Weights of a small image FSQ autoencoder.
Model: 7.06M parameters, 48-pixel images, encoder arch poolformer, encoder activation gelu, encoder widths [96, 192, 384].
Training: soap at rate 0.0013, 7700 steps, batches of 128.
Data: trained on telescope images of galaxies (Galaxy Zoo DECaLS), 44167 training examples, 22.3 epochs.
Rows from block 1 of the decoder, named by matrix and row number. Rows with one number belong to one channel. Each number is 128 + 24 x the weight over the matrix's rms, rounded and kept within 0 to 255. All counts start at 0. Numbers have three digits each.
# convs0: first 3x3 conv (decoder.mid.1.convs.0.weight, 192x192x3x3), inputs 176-183, a 3x3 kernel for each
# convs1: second 3x3 conv (decoder.mid.1.convs.1.weight, 192x192x3x3, transposed), outputs 176-183, a 3x3 kernel for each
convs0.35:173117145147187138107130116140152149094155173152144124108140140098136129134112141142116130138157128110148109091110129118082110145128106158118119112127128111135129124116131095134108161151145123140147131152111154125107
convs0.36:106165144123141145186126112112148143137104132159141116175146151108141166120120146124136133093150090159134129132128129150144148154127131095142133114108072132059080136122139130142122138130114094095092130105109127128176
convs0.37:133135142133141133118121101164139154185139133115143110125087115130105109133124114110134128107122121103113110142151132129156139120160122129129111108112131140101134126131138121132138134134144102136154105119141124091125
convs0.38:122105122136099133124170124153149132165136131120111130137157121136151149131079145110124161150132117111121131131148085102114162116137159121134146147137095132117114118162093104108117110163168123124111102119143168142147
convs0.39:130130141118143134140130121120130101105109115125143129121151139103165145137138130116144116121138146109074140092092145120117123147120113116136077140114118141113131123148121116131125152181114126145128131123128126117140
convs0.40:111130086078164117145124130100155155147125123154089112085055170126000165100138129116185158110126145202122114113132111109172112147135150148143125098137078081122089154200091151202127127172168105129129125137106121152118
convs0.41:106134110113120092113138144109134147113062101127137148131146110161115129134161108115087113167087141148144142096112113097143093124068107146124122119100103135166089125162163118146102165144115108128137111115125130133124
convs0.42:106129109133142130115140120178090117107099148131157184117107155167140079145115104125087150114184113134172115122127094149059042106166195170087145112115092109184128166100147099136115096146153125101141126134172127130163
convs0.43:134110121110152155113130109115096109145117116180131158162112082096091142093145093122140227117229151064189108134129147148136110103125137131122107167107133138171138120106160131175188116112133108119184120179157144106131
convs0.44:130129150106122096140144138125101120133146100144161149144160124093151139130146140129137131123124140117114099152123118140126087158130142139146132173114154105122128104174113112154099130130130121128131103132116120117118
convs0.45:152182117198124129119134096105130138089092133123099089117161118071130118118127093159139128112128161134143085159107092110146141118115114117156124135123101146145085117110112135116118094135103140125150149101142147134138
convs0.46:120137128154168122100118142142126156125130134096145143130123182139102075082076129114139136131151191076152100125158121146172153124068087139070108190154148088117134092126121097155122075139177132119191120153173159115112
convs0.47:093104074152121120083116106097096093109088135112138122128124121118118144131147109151122090148129155140147129137104109133164151096154128140130110087164142164119145119153148081189195123105124099129129118122131172138133
convs0.48:137146119137126119164185157121168106117170196071106073130106134127074137156156143110136118139134161128150126108118123142119102143144125139127134104166167105125115108094163099086130157165167120114124115131130120137150
convs0.49:106108156081082131114116127134107115174097142116066129142108136118115132122129114137156141089116134116125085158099114117235107120086098151121120117165139086134123146141149106159086147150094101123126116179123128124118
convs0.50:119124163112124138109106134110160076140159119168124162155107124124094108145138121142062120094099130101133129124111134105094119146117150123134169138112116135127129096133127149125133129113135142121131122111124099105126
convs0.51:144123099122161062122114128159128164157216150127128084116102104110161161132155147147124095118141113092123140112150146131143105158108131155113123119174145116140087128159141130121085116121110125151119105137115069113109
convs0.52:110139116121003071120108151082087107075076028106113173141150160119160153149106157116147159146139133118151154146136144144095078141120090119108173153099111105117137147133107112107097135128137124075149133110087087109128
convs0.53:117140145149195160135153163181129140154016117107127147119108109107003072139120132125174092119122131112144111135156147132109128160118127107145145112171110130057148085107101135177135152144175111103123104199129102115099
convs0.54:141123106143162134134124138136152153141132145157170153130130104159123135097152116131162079108138135104108134157118107115104127140126114163161113137139131110155170146112137124175166116133133107127137118122132089098126
convs0.55:106133097119154110150092116102181131161178103167134109145148166095091177077131154137103155182154191143099117168119144154114174104155147118118184106149141129123146084092143107152134114164108115139126124101104089107096
convs0.56:132135127120057111112094106115127099134204098102107143154163139107175157129180171115098140180107157150157095158130122117141131127093186100120147147179145105135130109138148077178134106082126124129134126136153109109086
convs0.57:132180152116135123085065111134187104180122114114140117141103096206119126119138151128188097149113146145159190109108159097150134123104118103101117099190124143121116160155127165170185111143146090111141126125115104139166
convs0.58:132129126124161112149140119141152142171161138161200137152099120097082115151127119135126099131086109115115106123125133119104094176163098089118148115169118137098126107144126087166045105175115103125107130123134131126120
convs0.59:135137136151138119117157158135122105126133115154143136096120144133109139144086122095082118111108121150137157131132148154135098145118163062156131169111109124120106111083139151122134140164142128150103139149113124156120
convs0.60:154145118093109120116127115126148130147135128132145139147121123139148086131109117108165143124114114120077090117117122118148113123108116116128104126158163075122131181116113132127110150117117107109153117091134135138122
convs0.61:146131141170109137120134149096079162058054144090151100120134123065152077146150119120123134115114182144119130120109094093112055091122083105150143151171096152128104138038183135081179106123131121117147119079128157123122
convs0.62:106167140106178171113159123171147130163006149123116136071039088106212077139088107145161133086134070117117150129109125145102119183108092141139104115155127090131120115164114075162133134101126097111102100136130113141098
convs0.63:123106110173137109119124078103098136132184123129144172146090116108158141091111170169142137106115142046099059109131101136067111112157164153166098136176150103154097098106183115119159165130060157123135144130094113114111
convs0.64:133113082138154148148127140125075112134054118123111148118086100126120105133125105145202143190206162088092154092037104103126142115107086080131111142154136102113133132147108115146121126108128144136137133107145118118114
convs0.65:127133114158140122147139134115130130155088154120143139133143127149137131110140124123132160162118106113143117147151106135108096142109128142141150130121126119118086075122118136154116099121148097126111122124116103134140
convs0.66:103120123107159121128128121206094112168123101133165132130093120141146111150106127129106109164160163108151093152124133143105127143131142145171131124143109158139165140115113114106115179140119116136138109125151120145098
convs0.67:144144096106153146122127113144157105115194120119107098081136156099157156100124127175102115112141138101123150097124151120111119103103123108135119095128085053114153138120112137128136115126111109161125156140124115138147
convs0.68:136110138166211062115087150159152110071067157123132161127117127160119124131158125130108145105074123093126158132118131131169073134090125103181185136139117136107113165118071125196129143138112141121132110090168132164132
convs0.69:149116145129166104147179125123151099109110123091134206135116109099031139151066083088162146102124141109113146109142136133123164137121139154098083159123114144115136115134121166151113148088164103139141148166164125134107
convs0.70:147148118126129136121118115143092111136138128141129180161123126100144128140120130129101155080114135122094092115126080079093114109115121122138101119105124112123119101082101110129094104110122123133135128127109148110118
convs0.71:101134173143124124103098104141091110146126126139092120131169130157147140125067115123135121109112114104116115115098146122135077161130111151126108139165095128101132112185128141115113171108109136106114118107133097132133
convs0.72:136096116132091134119143127155151153096076121124139148147082148137159147121102154140141110184113125129129139095129137129129083144103118109153125123130107110154123130167151107108113136097146097142150150137090081154082
convs0.73:102114149064181120155127101189128139079058123097151134065108108137101098153085133166131135117113148077175175120136112151099170139163121165151143124147123117168159165117104144117122118103116130127102138125148130130156
convs0.74:137133106138064148106139114106112136112146145120124115130107129170213116147084094047076100127092102142070085099164179157131135141086155122151150132147113117126142139130098121123096127158147143141129145067147143101133
convs0.75:142146163107113134137134109122078103132136170138145177138065106128121134121149151115120160098119148097109098122114123150120135113126137146182126096150146149105133127165140123134117105127116169108167128152144107127134
convs0.76:136150145128149123119146091130130146134149151195143094132102147121150145151116143153098126151114101156190177144130121113140140139125119130151148169100144152131151137106123151157131123120130125126130113120130135140144
convs0.77:114120111153132168099131129101133144145142141134118125139153132111132139155096112097144152160172098165132142121122111137113105123093119135106143138140127130150154126177194147156122137133106131133155124125135136135141
convs0.78:142115131140080137135132137146179099145129099175116125106125114105062138079161155088097120143139104086119150136123138107139131120123126072085141117097184139142137130109151114143106157105112131102153104153123106120109
convs0.79:129170162153173104120122106071123128127059189118120196099102129125044083168126153106111100111053143102130137128113136129143087110122108151100120104142179093130164184139043088150132110123183177129193134109105112126123
convs0.80:136135124144137134090124111159107129127112129094148127136151145127125110143111134105122116161088110117131123143097128134101144135126128100122127113140136124112136120144128114130115093151142144126139126136137130134128
convs0.81:131134124126103147155122106126130127113126124137121100142147143114154101133162146175122136098125088101121130125129137121161082149113076123160117142081106155116135090120091129163115122143161120134132154145148131122125
convs0.82:132123128119150136156138078096153148104098139120128127126115110101114121077134102141135079175118145099099129147150143097113153083104105146140131126140122110113147127097115145131104151129129139143129116155115109164127
convs0.83:146132098150133143110110169157125122168126110095118162153169121094157144148119058122156126077103131141073112152162140117165116152106135205116088132091149125105127175137117150110146128118158127099145164147124154089142
convs0.84:134100129113117135065099144143125124135088131143101117142080173127029144144107158138136073107118143113070145142126143137127150121196159171097099116132180124100090138120133130137164118112136123132083111131138153181130
convs0.85:118136161131125141131130123140097154113167141138127103148124114139098118130132108134139141159092107156198144086109117114174099140118147194103117144091128113125077135130214157132154111153089173113116163125116109143143
convs0.86:128101152126177156142152149137153133094145111147132085123092097133160104138123136142089073106089130128148136133135134116139178141132133137132099120131093145122123149198123129191130112154142120107137100117126089113128
convs0.87:118126087124140098122142169167166111123096140117115114126115135130140121125118125146134139130133148089147146142148100114139110183171140124158124123114079128129189146116101110129112162137174132135152113139174136141124
convs0.88:100139137160154150166099179122150152093163117130105141140124132180145144116143125112148136111080129127114122101142120133089070149111112102117134137121121149093118092128135111109129099105105151157125105145154146127124
convs0.89:137103133177132184155144118135152170129170118109118140164097097104115108134101143096125106137085083149133101165142136155095082151111133111150104147131151159139101110150089134143089127107099129091139125116128117127141
convs0.90:121124155141104114158112142115110110120141124122162134106079138131117175128159152171149144142136120120154131094141143104131109084138128132166153100101104117132157162131138119150142130087123116163148122108081107114101
convs0.91:128136106158193167145131138165147078206157084109140086118100054138143092105164102105126113108114110120119114137134130127132126132142166107133111112140106129139116155137088146172115128155126110097105084129136100112140
convs0.92:139126125109124137109116114130142111186172130167089082151061121146121168128132108132121128109069103124103103093155130183039111121129155134167140139131130115143116159150133097096123136132126073151132068122113113121157
convs0.93:135110119132144163126169139101128177078133146153161120106164122115144141132109102137181096177122162101138119132124131133116171132123133124113127159137124144136142127127096128144144124123133116123121106115130119136137
convs0.94:113146165123130128111142091174149118145121138121151071130120155099141126128114112148132114196156138160114152118082173117111093101121135077073102120193150083100110117132054106178124101105111128130107116127104139120139
convs0.95:090133122130129126132143153172154122087118166136112124113125143119121146133116140144134138144140125146124105154112086120119112100092114104129142115097138151142126098131125132122112126147134119151104126134123128131133
convs0.96:154120145125130156118117108145102129183132129151100133095131128137118138123125148185137145127136135107132132118147117137095167138134159123131103139174138107109168134117143146125128116116132101098134086093131128160128
convs0.97:108116122126105132125126132134164126099146130120140118149101177164074116170068155122091082147116098136144164141125151085136183130137172161121104116124112127160140146168112149147082123109143148113122106157141113134128
convs0.98:131124125148143174107129127112098141125195122085091131135106098160133115090106079138133123080119168111137127131122150128147140130161116091158122112106107115103142119162129087179169116164173119134137130136127126144149
convs0.99:112149153118117150154134135105123121141128131128090107133120090123111125112108131145125116106116106096087102122143103137134175113119134107134136138187133127123175125111112142142142173153105123116161131139135120134132
convs0.100:113108138169137097111136098153132109169152107151148148144150158138130149142148160119115128152125098147122143136124097113120148117125160137112155119130140109138133114125128152098116151123161114162124129122129118134144
convs0.101:123116127167117096130146120103137111096093147136154105114158112104126171127113157095134150115074173100136111103120157121137096114088098037065173137143114124106118103126128114133134112160118108133132159137117105116108
convs0.102:145166145129134143123088149141155153100157114124157120122125122151153124126107155134145069135139104117125159086103107152155101130161116156149134109099156134095124159125122142124114155127126131107144099113129119130107
convs0.103:120139129116100167113140135109105129148053125107147123115094116126116106095113096152119133123131162130144132128119111096197122126131132137144132147163120125146159136119104132153134148104146107097133119127116114157127
convs0.104:112102126092118086160119078126114124175142125115126103160149153135110167135090138097106125088126147116144137125100124138098104121086104108132147108131120086107133127117141078134091145113143147101121117121151095137130
convs0.105:094130129111160108165111104132118118171091119119108102153135113152024114138121146147139127091119177089124115115154152102167109162143148137122139149177142080125140105086105164153120154151173133103117130209149103110140
convs0.106:096129147132148143121121160110176160118132160116107159127102115125130122128107101126112116100132140079110108122110129127134132133165148125136142140122134150117105129132126130111126126139119122153132157135132127143157
convs0.107:137104111120136124121091139109121132155124138158149146144111119096104174133158129128149154132123125144131119137133149122133149130136126131140167120123130126140101140117107113101141136138114119118121111141117102126133
convs0.108:147124141122103143157175127113172140164142157123161114103105094086122073097133118109112138060124141115135129132137138135155122174106119136137126096152122119118135115101112124166128122095162137115128103116130139084081
convs0.109:106147150142114121109138115162155096120126149138170104132137094158185077118115151158087138175123106131124123132106140122175111108143157150158184158123125104081153153128127144104106081162127125124156130108152133125134
convs0.110:109139132129102102148126146128125115157120134145107119136140149145115130140119140113114130126118143127104122140099109107121154148111137135139126125134122123133115126091106137106122121115118144131139119123139129134138
convs0.111:141114127112161135111129136119158105101124156089163129158117120141106126149152113126131095083124210139159100129098141096107129128175156131099173158083164156179162113077114138163200142150174110126132120144158180141172
convs0.112:141131098164136112129147158140170100146255190167096115116142128110068079118103087162129093070132112091130118113083092092126114145164110142165152177179103134120155150154145159187109130185135155168135129123117133145155
convs0.113:134174155101113120104105140125159124183094130105145086141199099120064118133170082163179131070138117108130126150141121071099059155142194110077168116116133117152115131149155099151119096150118092092131087122116129169111
convs0.114:106106146147114105131137126153127111175178138118112114100081009110082113121126143143153212094104161125106123139103142132099130151146142112133130107163156140148126135182184117104126180113153122109159115084114116132119
convs0.115:107102109154136126140089126088163107108152113113109095121128125161132149126130099110087147117151174096102170117120128137131174138121123164128117160097150119138143091107092120154124131133118110121122137115133103123138
convs0.116:145098107114106114099101129049124100147126141119084143133144152140138132121099133108157146112197079119190135126159114135182107139088160160119131169140142104096111096129117147136106147124132097104154158118115126095116
convs0.117:158150131154132134101162127161112096163132175110145142122109160150134119145136115132123138129076145108090128127131128125128134115158121112185134106099140091164135124137149118119135137113137113133112126135114160131125
convs0.118:143129108166122119080156135095138129158180138104134123147087155048095091137129109130168144150118087117158098116150157154148130138125128135087111164103069147130119134147079122146137145123128150126141151108170138116114
convs0.119:117145126115093150126095120145092090136077132148080138139149117104107170101151104155098099152152117208140138134137144126107209126164137100117158103123148152158143137081137127118106163157131164186126126159079114077120
convs0.120:138094125181157126145109138122140107095152133108142109128103094145141109149140151146111132129071130102120089158131151100121129130117107119113134150114161143167133134119121125134136117117155136124111125116140116152129
convs0.121:140151093119067096132126152108178125101143166136104079104128089097171109149106153122130125134134138095127146123108110111190102124084086118163135150128095083149128136156121108135125125102113115116137103109124122111110
convs0.122:129127138111127154108127161160118127090097122148157137105113102145143089133156109145163084199128116124132144097127160134153041169158124110121115079140134107101123154145076120171152104108129136086115103136129134103134
convs1.35:156115171134104145107115086113119108141121138135137101098184058167158055060127137145100143110122140138151163162041107058152148123080071146112122148149121110137149152069147181062136141146093153071075162093118133136149
convs1.36:131140131118120117188190133143140149105146123112171119145156137159166139077103111127109100179145113157165152125067116057126141115143113150149146105130157133144144080111125138140119139146105098083102157163118159143123
convs1.37:137122130132121155096100125121127115112131144107129148111102127129100144112110108144158110167136110154166148123137142098099130103135082155136103155138131159130108103122147165124151182154108080099101146093172172108107
convs1.38:193166112131094104136150135156161129125109131123144159161099163089172164138116106115134138108113116138141139092130151136116118152134125147122132108104145114126107145167133123152143113127132116113114100158147125115121
convs1.39:119131115119105133145137150097115124127119139147127116143129127144176084133126162102135130141140120129128133206119177205126142115110124107136107107119161198103118121117135110127055122146156096102157104140149159102134
convs1.40:137111142117072104164130116156116148097115097136114113086153142147165101123147095146116150161144129111084144089155091142098089147098115135117128197192140117107125087120126136102100123114124162127131100161138189142127
convs1.41:145099141121157081117153158108128142107103129148154137141144121120114102128085135154097125116152109121140121092144070159207143152162133132150156157161114139125115088096115131108111135134156103105095130115131135124105
convs1.42:134135137169126080162163115103144151105159140124142104145187111131105155089141159122124136136089109094150115162125121091163122125157110120133121144125101143136132114120112091124126124161133122144134129152117107159122
convs1.43:136107120108111125082128122150133078161148076151133134075089142122159148150125142142093099134055104127134119108138105101106167124149151164130134121083123136153119140102109083135124134083092153175114122153133087133154
convs1.44:132129125138105090131135137127131147163151122093104113123124130120115161099111144134146107143123163119123146138107093170082106148102114105158133149141109120150109108132102164117132132126160117130105101136118113119132
convs1.45:154132134117080119132133131143157129133108110150101161140124128176160139154119107136116144132132117142136154142148158130111137170148114157110145126116110129141116121096159147136093119104101120126102144130099131115105
convs1.46:170146151106128130106164129155089107121066121112130102133122169162094115116149139129104154168090120079165121133135099116146138111134138160093108154112111094134147096146147106114095099135129154126094104098132107141113
convs1.47:119128119096092098126135138131110120093061131106126122176130140113174145099139147135141096092115108126119124120077125106107123152128102140173157138120138137101113169173176178155154134129141085130123129171116098113131
convs1.48:144117141085124155126120110142119178119127163138131131151095055136135097136102076130128145095131127128119123129113125132203133144084112138125126080106145105125148156139147132128140119150171121107162114170154128115123
convs1.49:130117120139134170097153154160151172152197146138116160089120117110082139099099106123124132107134136117118132129120102156142139116163116129147128159122169114141099140146155137091159152147146128152158154094134103126120
convs1.50:123138158156142136141139120111115127112160113141120109099121128116133104058173120144136135139159110112139144109145089192139140144204127110106152154150104129143124138183134126158100155105135105149134111157170159115095
convs1.51:147150146139061153141155135114200133120090098133140141118137119137150137127136128115139157164133136121141120158097112126092133131132118125113123110112124108089132131098113081189153108116105132165126156152182130090109
convs1.52:142100167147121110123104137116122120113135107136091107131121156158173134139163123150102118117078140106121136098118127085102104161159080163103115168071087152110150143132103112116115137118160093081122122215088102113118
convs1.53:082066121144109100152136115113131129071118092126144096139112150100108132107076126133100144147141137157157132167119155116123126165145113113144128148075132140105152107105110110075075127131129135102111124112075157145113
convs1.54:112105110157131146124123133115103111127130115162111128103151131082112140133149104124137105147144149124128140142141096142142159094120131105142133127118146122141161140157128136135100134115119137153118154182122106122131
convs1.55:142157121122130125108155141135106113125112109132140126121150135060102105127131124136105128094108104102097127125093150156125121135135123157151135130121119142094136133106100118100116090150125150176140135183147136112132
convs1.56:124117145142118139122110140128140146126108159111135135160109124068125119148086121123119112131140076117117145103138148130061164108082169105158120132096092139114138148131148181119155125119109127143115119111146119128127
convs1.57:143139127161245166110127130120112130099120110117111162100111113169057151129122134114136146117121138113140116127148105148117126128141140153140120118115122124130134145159131066136086148134078129121136134241156145201106
convs1.58:132138117105121134146110134130090117125108116123130145122138129073136130155121123114143114130160115138106121117137123117187153088128106127125117146121130134131108133154163126168124158087113163118130106141091144079141
convs1.59:097128116124143107141091137104151121153115151145137154125122102100107134053138120122135141108149156156140125127105123148101147148094094148121120126142118124140147137135070128093122130154142133124116155132125127106117
convs1.60:146131131144124123117147137102138150156145135155140129118136122120116118143114088134122116102136116104122158148131135122171126096149125120134133117156118123135110124138134122140149140151129110118115159135152129158132
convs1.61:121157121084098119099152147139110111138144165130131188171116149186162151129078142133144134110134104117162146120102120127100122117110144143121115115083131152125138127138094126161118099137163121127091114109138127156110
convs1.62:136120152106126126132116146126142137125201137101094109151137080179049158134229160151135135170134122139147126121133129124122147151084131167164136115099134138138162120127098119105112120092116098093121138129136116098162
convs1.63:123144141127138117117121102124137121123110149138133143071163130077137109158134155134105172124144120132111108140174182124132143090158128085113194171135105124116136130111156138147146115105097159073124127122125105113147
convs1.64:115107104126132112149139127104105096141187152105099137134123139126095151126166132120099109134143125112093095121136124123166142151161174119130138081141143162137147139127151099094088107065111137090105099139094086101124
convs1.65:128085109128146107122112156110146156118106140115147146117122174080156108140106111151113123131095134135133126109139091125132147130117156144152128105113109084113150143143109150122109120123145103119167152133110119116154
convs1.66:143147140130114099121127098127110127136125182121171134146132105118145158151140147148139130097141115126114136146151122096118149128159130127142153148097159145094140104144136136152120125113155101098133105140148125153093
convs1.67:122162129121126121125140116121141127141088139118110086114120138120095126081140124131103141121168148147163145179147152160154102168117093137063154182132121136161102103139114149153121143155140141125098100127134116131126
convs1.68:105135124149094076107117135108136145122122114144165118112088114151226118100145123127131139158171135140170106146129127139071107136193168124151106124144124129126073119137108107066142145139142107099119108190183116123140
convs1.69:153119130122116096134149141099102150131143115110103138136056139126188145110096133131114124127152165115119154134101129106149124115121149138140114122133114117121120120085110101164081120082107107113100105154082131126098
convs1.70:133116130116134131141166150099159083149142116134152110109100095185177099134169147110138114131108155116103107197135071097081143071077054127097148137163140122130144112163081101172158160096145097181092154128126104125141
convs1.71:137126122089149124123144112140132141138134143130123134091118105131140069127078187122133156132136123163129108135149141146142081129101107140113174154142142141161098116131162123134091134148132131109136100165148122123116
convs1.72:146137153122142156142163138150127097112155102125117097153126100136105086152134130155124109120172144147146119103109139085065120115174149152136134111163136114093136106138123093150134132121093122157169156091101093135108
convs1.73:141124138131123119123146102093123111112146149107154155120136116113093122102158188150126124117148129117139090109126138129088148130109040112118154159130168145148126146149136108093102111119116131147112118125118122153124
convs1.74:129142140125146121124139130136154125128113178106173150110122142182141065073081120147117130130112145154159153120147141172112119155092185113112128122152121136151143128133137211049184168115142135101109118111149099163135
convs1.75:114150157149115134125137123120127136127144121163142119098109172131111125172168114133118119149105148109117107164115154133145098076153146133106117137148136150134133128157150113137141121144115117139158133117098106146130
convs1.76:131125125147144121135157123135151133103129122106111104146159112106115085092121099145097119153141126124149134087144154098099165125125057096111102139162104143111122103106109106092113113162147164115113113129104090114143
convs1.77:135138140100120103161145123154144110158136120129133131130121155161119105091132109090130118140124102117120124054085167187121104127096075137134121159115076089144130144145130163115111124091144153146108122139105117084115
convs1.78:127172136152098160114147118119109079111125138115110124101127123162145132115120102112155117141131150119136143153133128140145122105121117168121146104166157136146138132122104129107126142121135130081113129121163111161119
convs1.79:109089122155159150101133137126130141136122140128160121131127128121072189114110134110111100134109157146141119140095137111132097116136112154153090138116160089118108161124165102103110117127164139138165129142128126074123
convs1.80:144152113155120121132121110142110152133135138148142146122152120116141114155132143131141122135113120150125140057114116178086115160115175160158139118122153138117140146148159147110127105129142124130129141131148120157089
convs1.81:152105114118131124107111155123150157128107119145136108147135092117058178155137093092144110138120157122183126140127083135142091174136156159130091143124114123135135147132120164116109123132121106155095131092142138141146
convs1.82:149113101129136124140135139144144156151111117107104128120113130148159110113130134126149167140154115144140128124126148092113134151170160138135133115153151124167111138123135152133148145160140125103113167122143117124145
convs1.83:125129151129147088108111111115070123117146111126119099123112063122129112125157126101114130143181117121170106143147149123107109131127160182145103130125138151150093082121136114132111153118105176125127155154095140144122
convs1.84:149116174151170130112118146110127143155135170128123142115121132116113174143118152138137120120104109203098121145118166084132126106097141108121186139100154145138112121121148111125124164136108131113147154206098112134127
convs1.85:158099106152115150118145160102134106122153155173125163158147128083186140093042130147083137155133132121109136119118126092134133148141143098083121158103135136136101037134097170114150130138100104093163118120130116123176
convs1.86:113140167124165125127122116135130113109129125136159129133141101164114099099127109139146125097190158116160151136162118113147090118139127129130103124109117122130143158101117150133151139171102148131124126147129153137122
convs1.87:147131130157108169143108140170161166080154129110124120090144136112147095129145131146123131119141117125107107170153142129139105133088124110126128173123109134127131099136127152135098152135151146129126122114121130124115
convs1.88:129134118110127096121118163103139097106090137121115126094098140138068084142141090140112159128159184103129131133160135128107138096155153104122124142161121134124151132131134118121130114116137131134113101090111127112126
convs1.89:138131122112136120140143128138125085170122120115128104119160124143108106100155066107126116107135157129139138118132107071163128112153070144143155121129112133090136141151118135123118168118125127117157115138105133147093
convs1.90:127125140130130100138147126157116163132143137122110134078108125118092154134139140089107149089108085126118099162126147144090132140121117120139147082152138109095131116109126146140146133110115116118128112104107145146132
convs1.91:132109123131149121152129146147127155171184130108139127146118113114200105102136111136121113145089149142153111119135148120132131105116137134141131125140117149138140141136129142111124144101120111113115160114112123142109
convs1.92:133120104112129186153146099108165145127129129119121159128136151134186155148139176147186129137117144150123121156146142139104178167135070126139151119093155118118144101124120144126147134119128166113143169163133134150096
convs1.93:124089124099141115137139150153126155163110143119115118117118146155160144124126146119112126133137135124114152129172164109134153143148116121140104124124112127120123140106119104116132107139094146098113084115137096142159
convs1.94:149132128160147110108069155144132126131136116123120165113120098122061121135140178181151091095111127116083113131131132136116109107075149137121145146153130123164147120105139117179143114075105118129107162136103155103090
convs1.95:111160118104148146146102137122146108125162116118126108147124131120091144157174142123123143100137128116129107120171172158175102106159092153172125114151155124085111129101122122139148134091166090153160116172101142109125
convs1.96:135121111195154121096135113140117136130069126150098089167119103128135153159116108119140126146121136101109089131121141115155131094158130122110075122149187129148106139120110080129159125118120123113100123110116115155105
convs1.97:157139129117122114133067106075095133116162097124136139123107112154099076126142122142143122117079173132138152137139074147111055139129119146122131131137115107145105112079141122121144147115170113084154114138179131097151
convs1.98:124146139134087090114151133111142157091087123125141144161154156090154158121074112097103155141100120109119128144156133165136153128151156116062129124131126108124159105114145134130188126127113148114129168122102116116128
convs1.99:123141123115169108120135128105147145112132087111132123093149142106117151143120118122131136119114167139169140147111111124164115118151140124129153140127120069131115119129105107129119133148142120142137113106096124098116
convs1.100:113133142126127136139167135146169111121121146156113131159108100145061181141104189158149163146133104139115138127150074255074154214138188154099118112121124125123126097114171107167130135155130119155131188067095123149165
convs1.101:131124128113127157118121166120183143169137129153101115130115128132136125110080112157157134133140140134077151126106130160114155095077163132158115131132126112154116129097107192137130179105108121139130118107095140075179
convs1.102:139139142127136124128105129173133160134111136103131139144135122120136108099125119130094123142084203123130130102129137158139131131079125132144131112156131117102105130137145114117136172086122146119102152089105106116134
convs1.103:125127155141117085152114139099099128115193126140106134119111150122225185146100157134111107096107093123094120097133134093093103134129081119162143142114083117112110129146124160134112137131140131138128168136128155159148
convs1.104:140147137129105110140142124162140125128111137128110154126136111101092159116125094117132139092108128129130139094123191146098132137140165146143148143140112140144142104137123150127159114121153135095101155126107085146162
convs1.105:135117130115136135157136112130113106138147114115146135163155114108108151114102140187121129118119158131127120142134140126148124097153119156101079118097127129160131140141137141135145117142130155161140149094118147150116
convs1.106:111112124146135126116121134135118128143144116113110139160123150110140157109142134152117146119165158113107118140182238106126136192098061137118126113165107138139107173106147129171123122128098098146091117124086102079193
convs1.107:125129121125115131120134145094109112137169089114119118126120099112144142196082150137111106093150145126112148059113004155129157175158138095167105149148148152095130149133080142144152114150043106102141141125158174143082
convs1.108:145149089129131118113135147123141103154124087118144150137103093131156084096118099093137149108094181133132183163100130146138139162130093165158122107105137133153153123109170152159108097156147133104152108247161094102132
convs1.109:136138142134143130095096124146114101144122132120106111106078128130096122127148114098118141153142126142113098101050156153093154116159093120162134134123102150119119141132146151140133120107115123110133103116161116147147
convs1.110:155160157126134127148123126118128128168116101125126145130127070098085102108175137150147141125111120119144143163159121181136148120162076141114153119124135121115166183151146151131166113133158127141133157150129135123115
convs1.111:121104090107159158140108112110088103103121156146157167102082082153129111139146137135100137101119109123148096102128149114171189157114112136108102096153139114144130132129122072094137113150135110103154133088143130164133
convs1.112:133146099133091135135123140136133132108122120146122132127147133153182095201146143099134127146098131156138125143098125173091077138144128125155114151101133112136131144099137151089091131135150110121124143208100108130119
convs1.113:102143110158089107129158089160178112140136171129076128137151134195136102170099159130135153133129117123145151084162106107071165113138083083100149122130146135181144121100159168131128159161120114126117159110179087163146
convs1.114:112124098134125135132161140149128117181090098112129095153099108119157123142138129140137123126129129124076109123121113132106114099145165123126132115107133129143112116132136144120113111110110140153121136141114126158173
convs1.115:095100131105126106107137131178133140121118120122137128069151121154131103112076113115142147100140132124129177140147136102135149180104152129119125118128126103134134167153141149132121114140138169164131108094098087089138
convs1.116:106151144139100109153111111159138139137120120114152119130147150124161119143113117113113153151129124138123115097119123100135143146131139146154145106114089154144127159111143148132099146146096148144130142122149122118127
convs1.117:137125152131103139138130128151138129116119130159144128115135147131142094112083132126171107148156133102112149164145106102087158123123151121125151105113146130140134122128130101103140159131142158115131167083106136089176
convs1.118:140092111147143097144158138140115180146118147153126116134123101146134135164105126099106160163097100168131097122098084041131133091117147126121109159138101115134129122128126120160161150128119169118110143125072138126153
convs1.119:116133170161136133151154085097124090153140096109139161123125098176080150155145121113135077140084110155111118118135125114103121131139125132135117116107158116167108159089173149147096162167123133153158093108106170109132
convs1.120:168147096086116131147137142144145132162152112107103099116156095124193155127117194109163124101114115130140149094143150123117195105111146094104123149133146124146149102159123135128127108126122122149123148123134124130116
convs1.121:116174115171178135142135127092088116102160136143117095137139131138143178112136112112135160094128103155075166119088068084111145129123117141173104131120112109131148152116120131146161142168172117155115097060165126141103
convs1.122:126132108145150160146139130133107120109145120112144133141088150146159109110140171124121096114139102123191098137103117141050160141103120130151100132138125086147162114144110153130126117188169143161134136136164126152121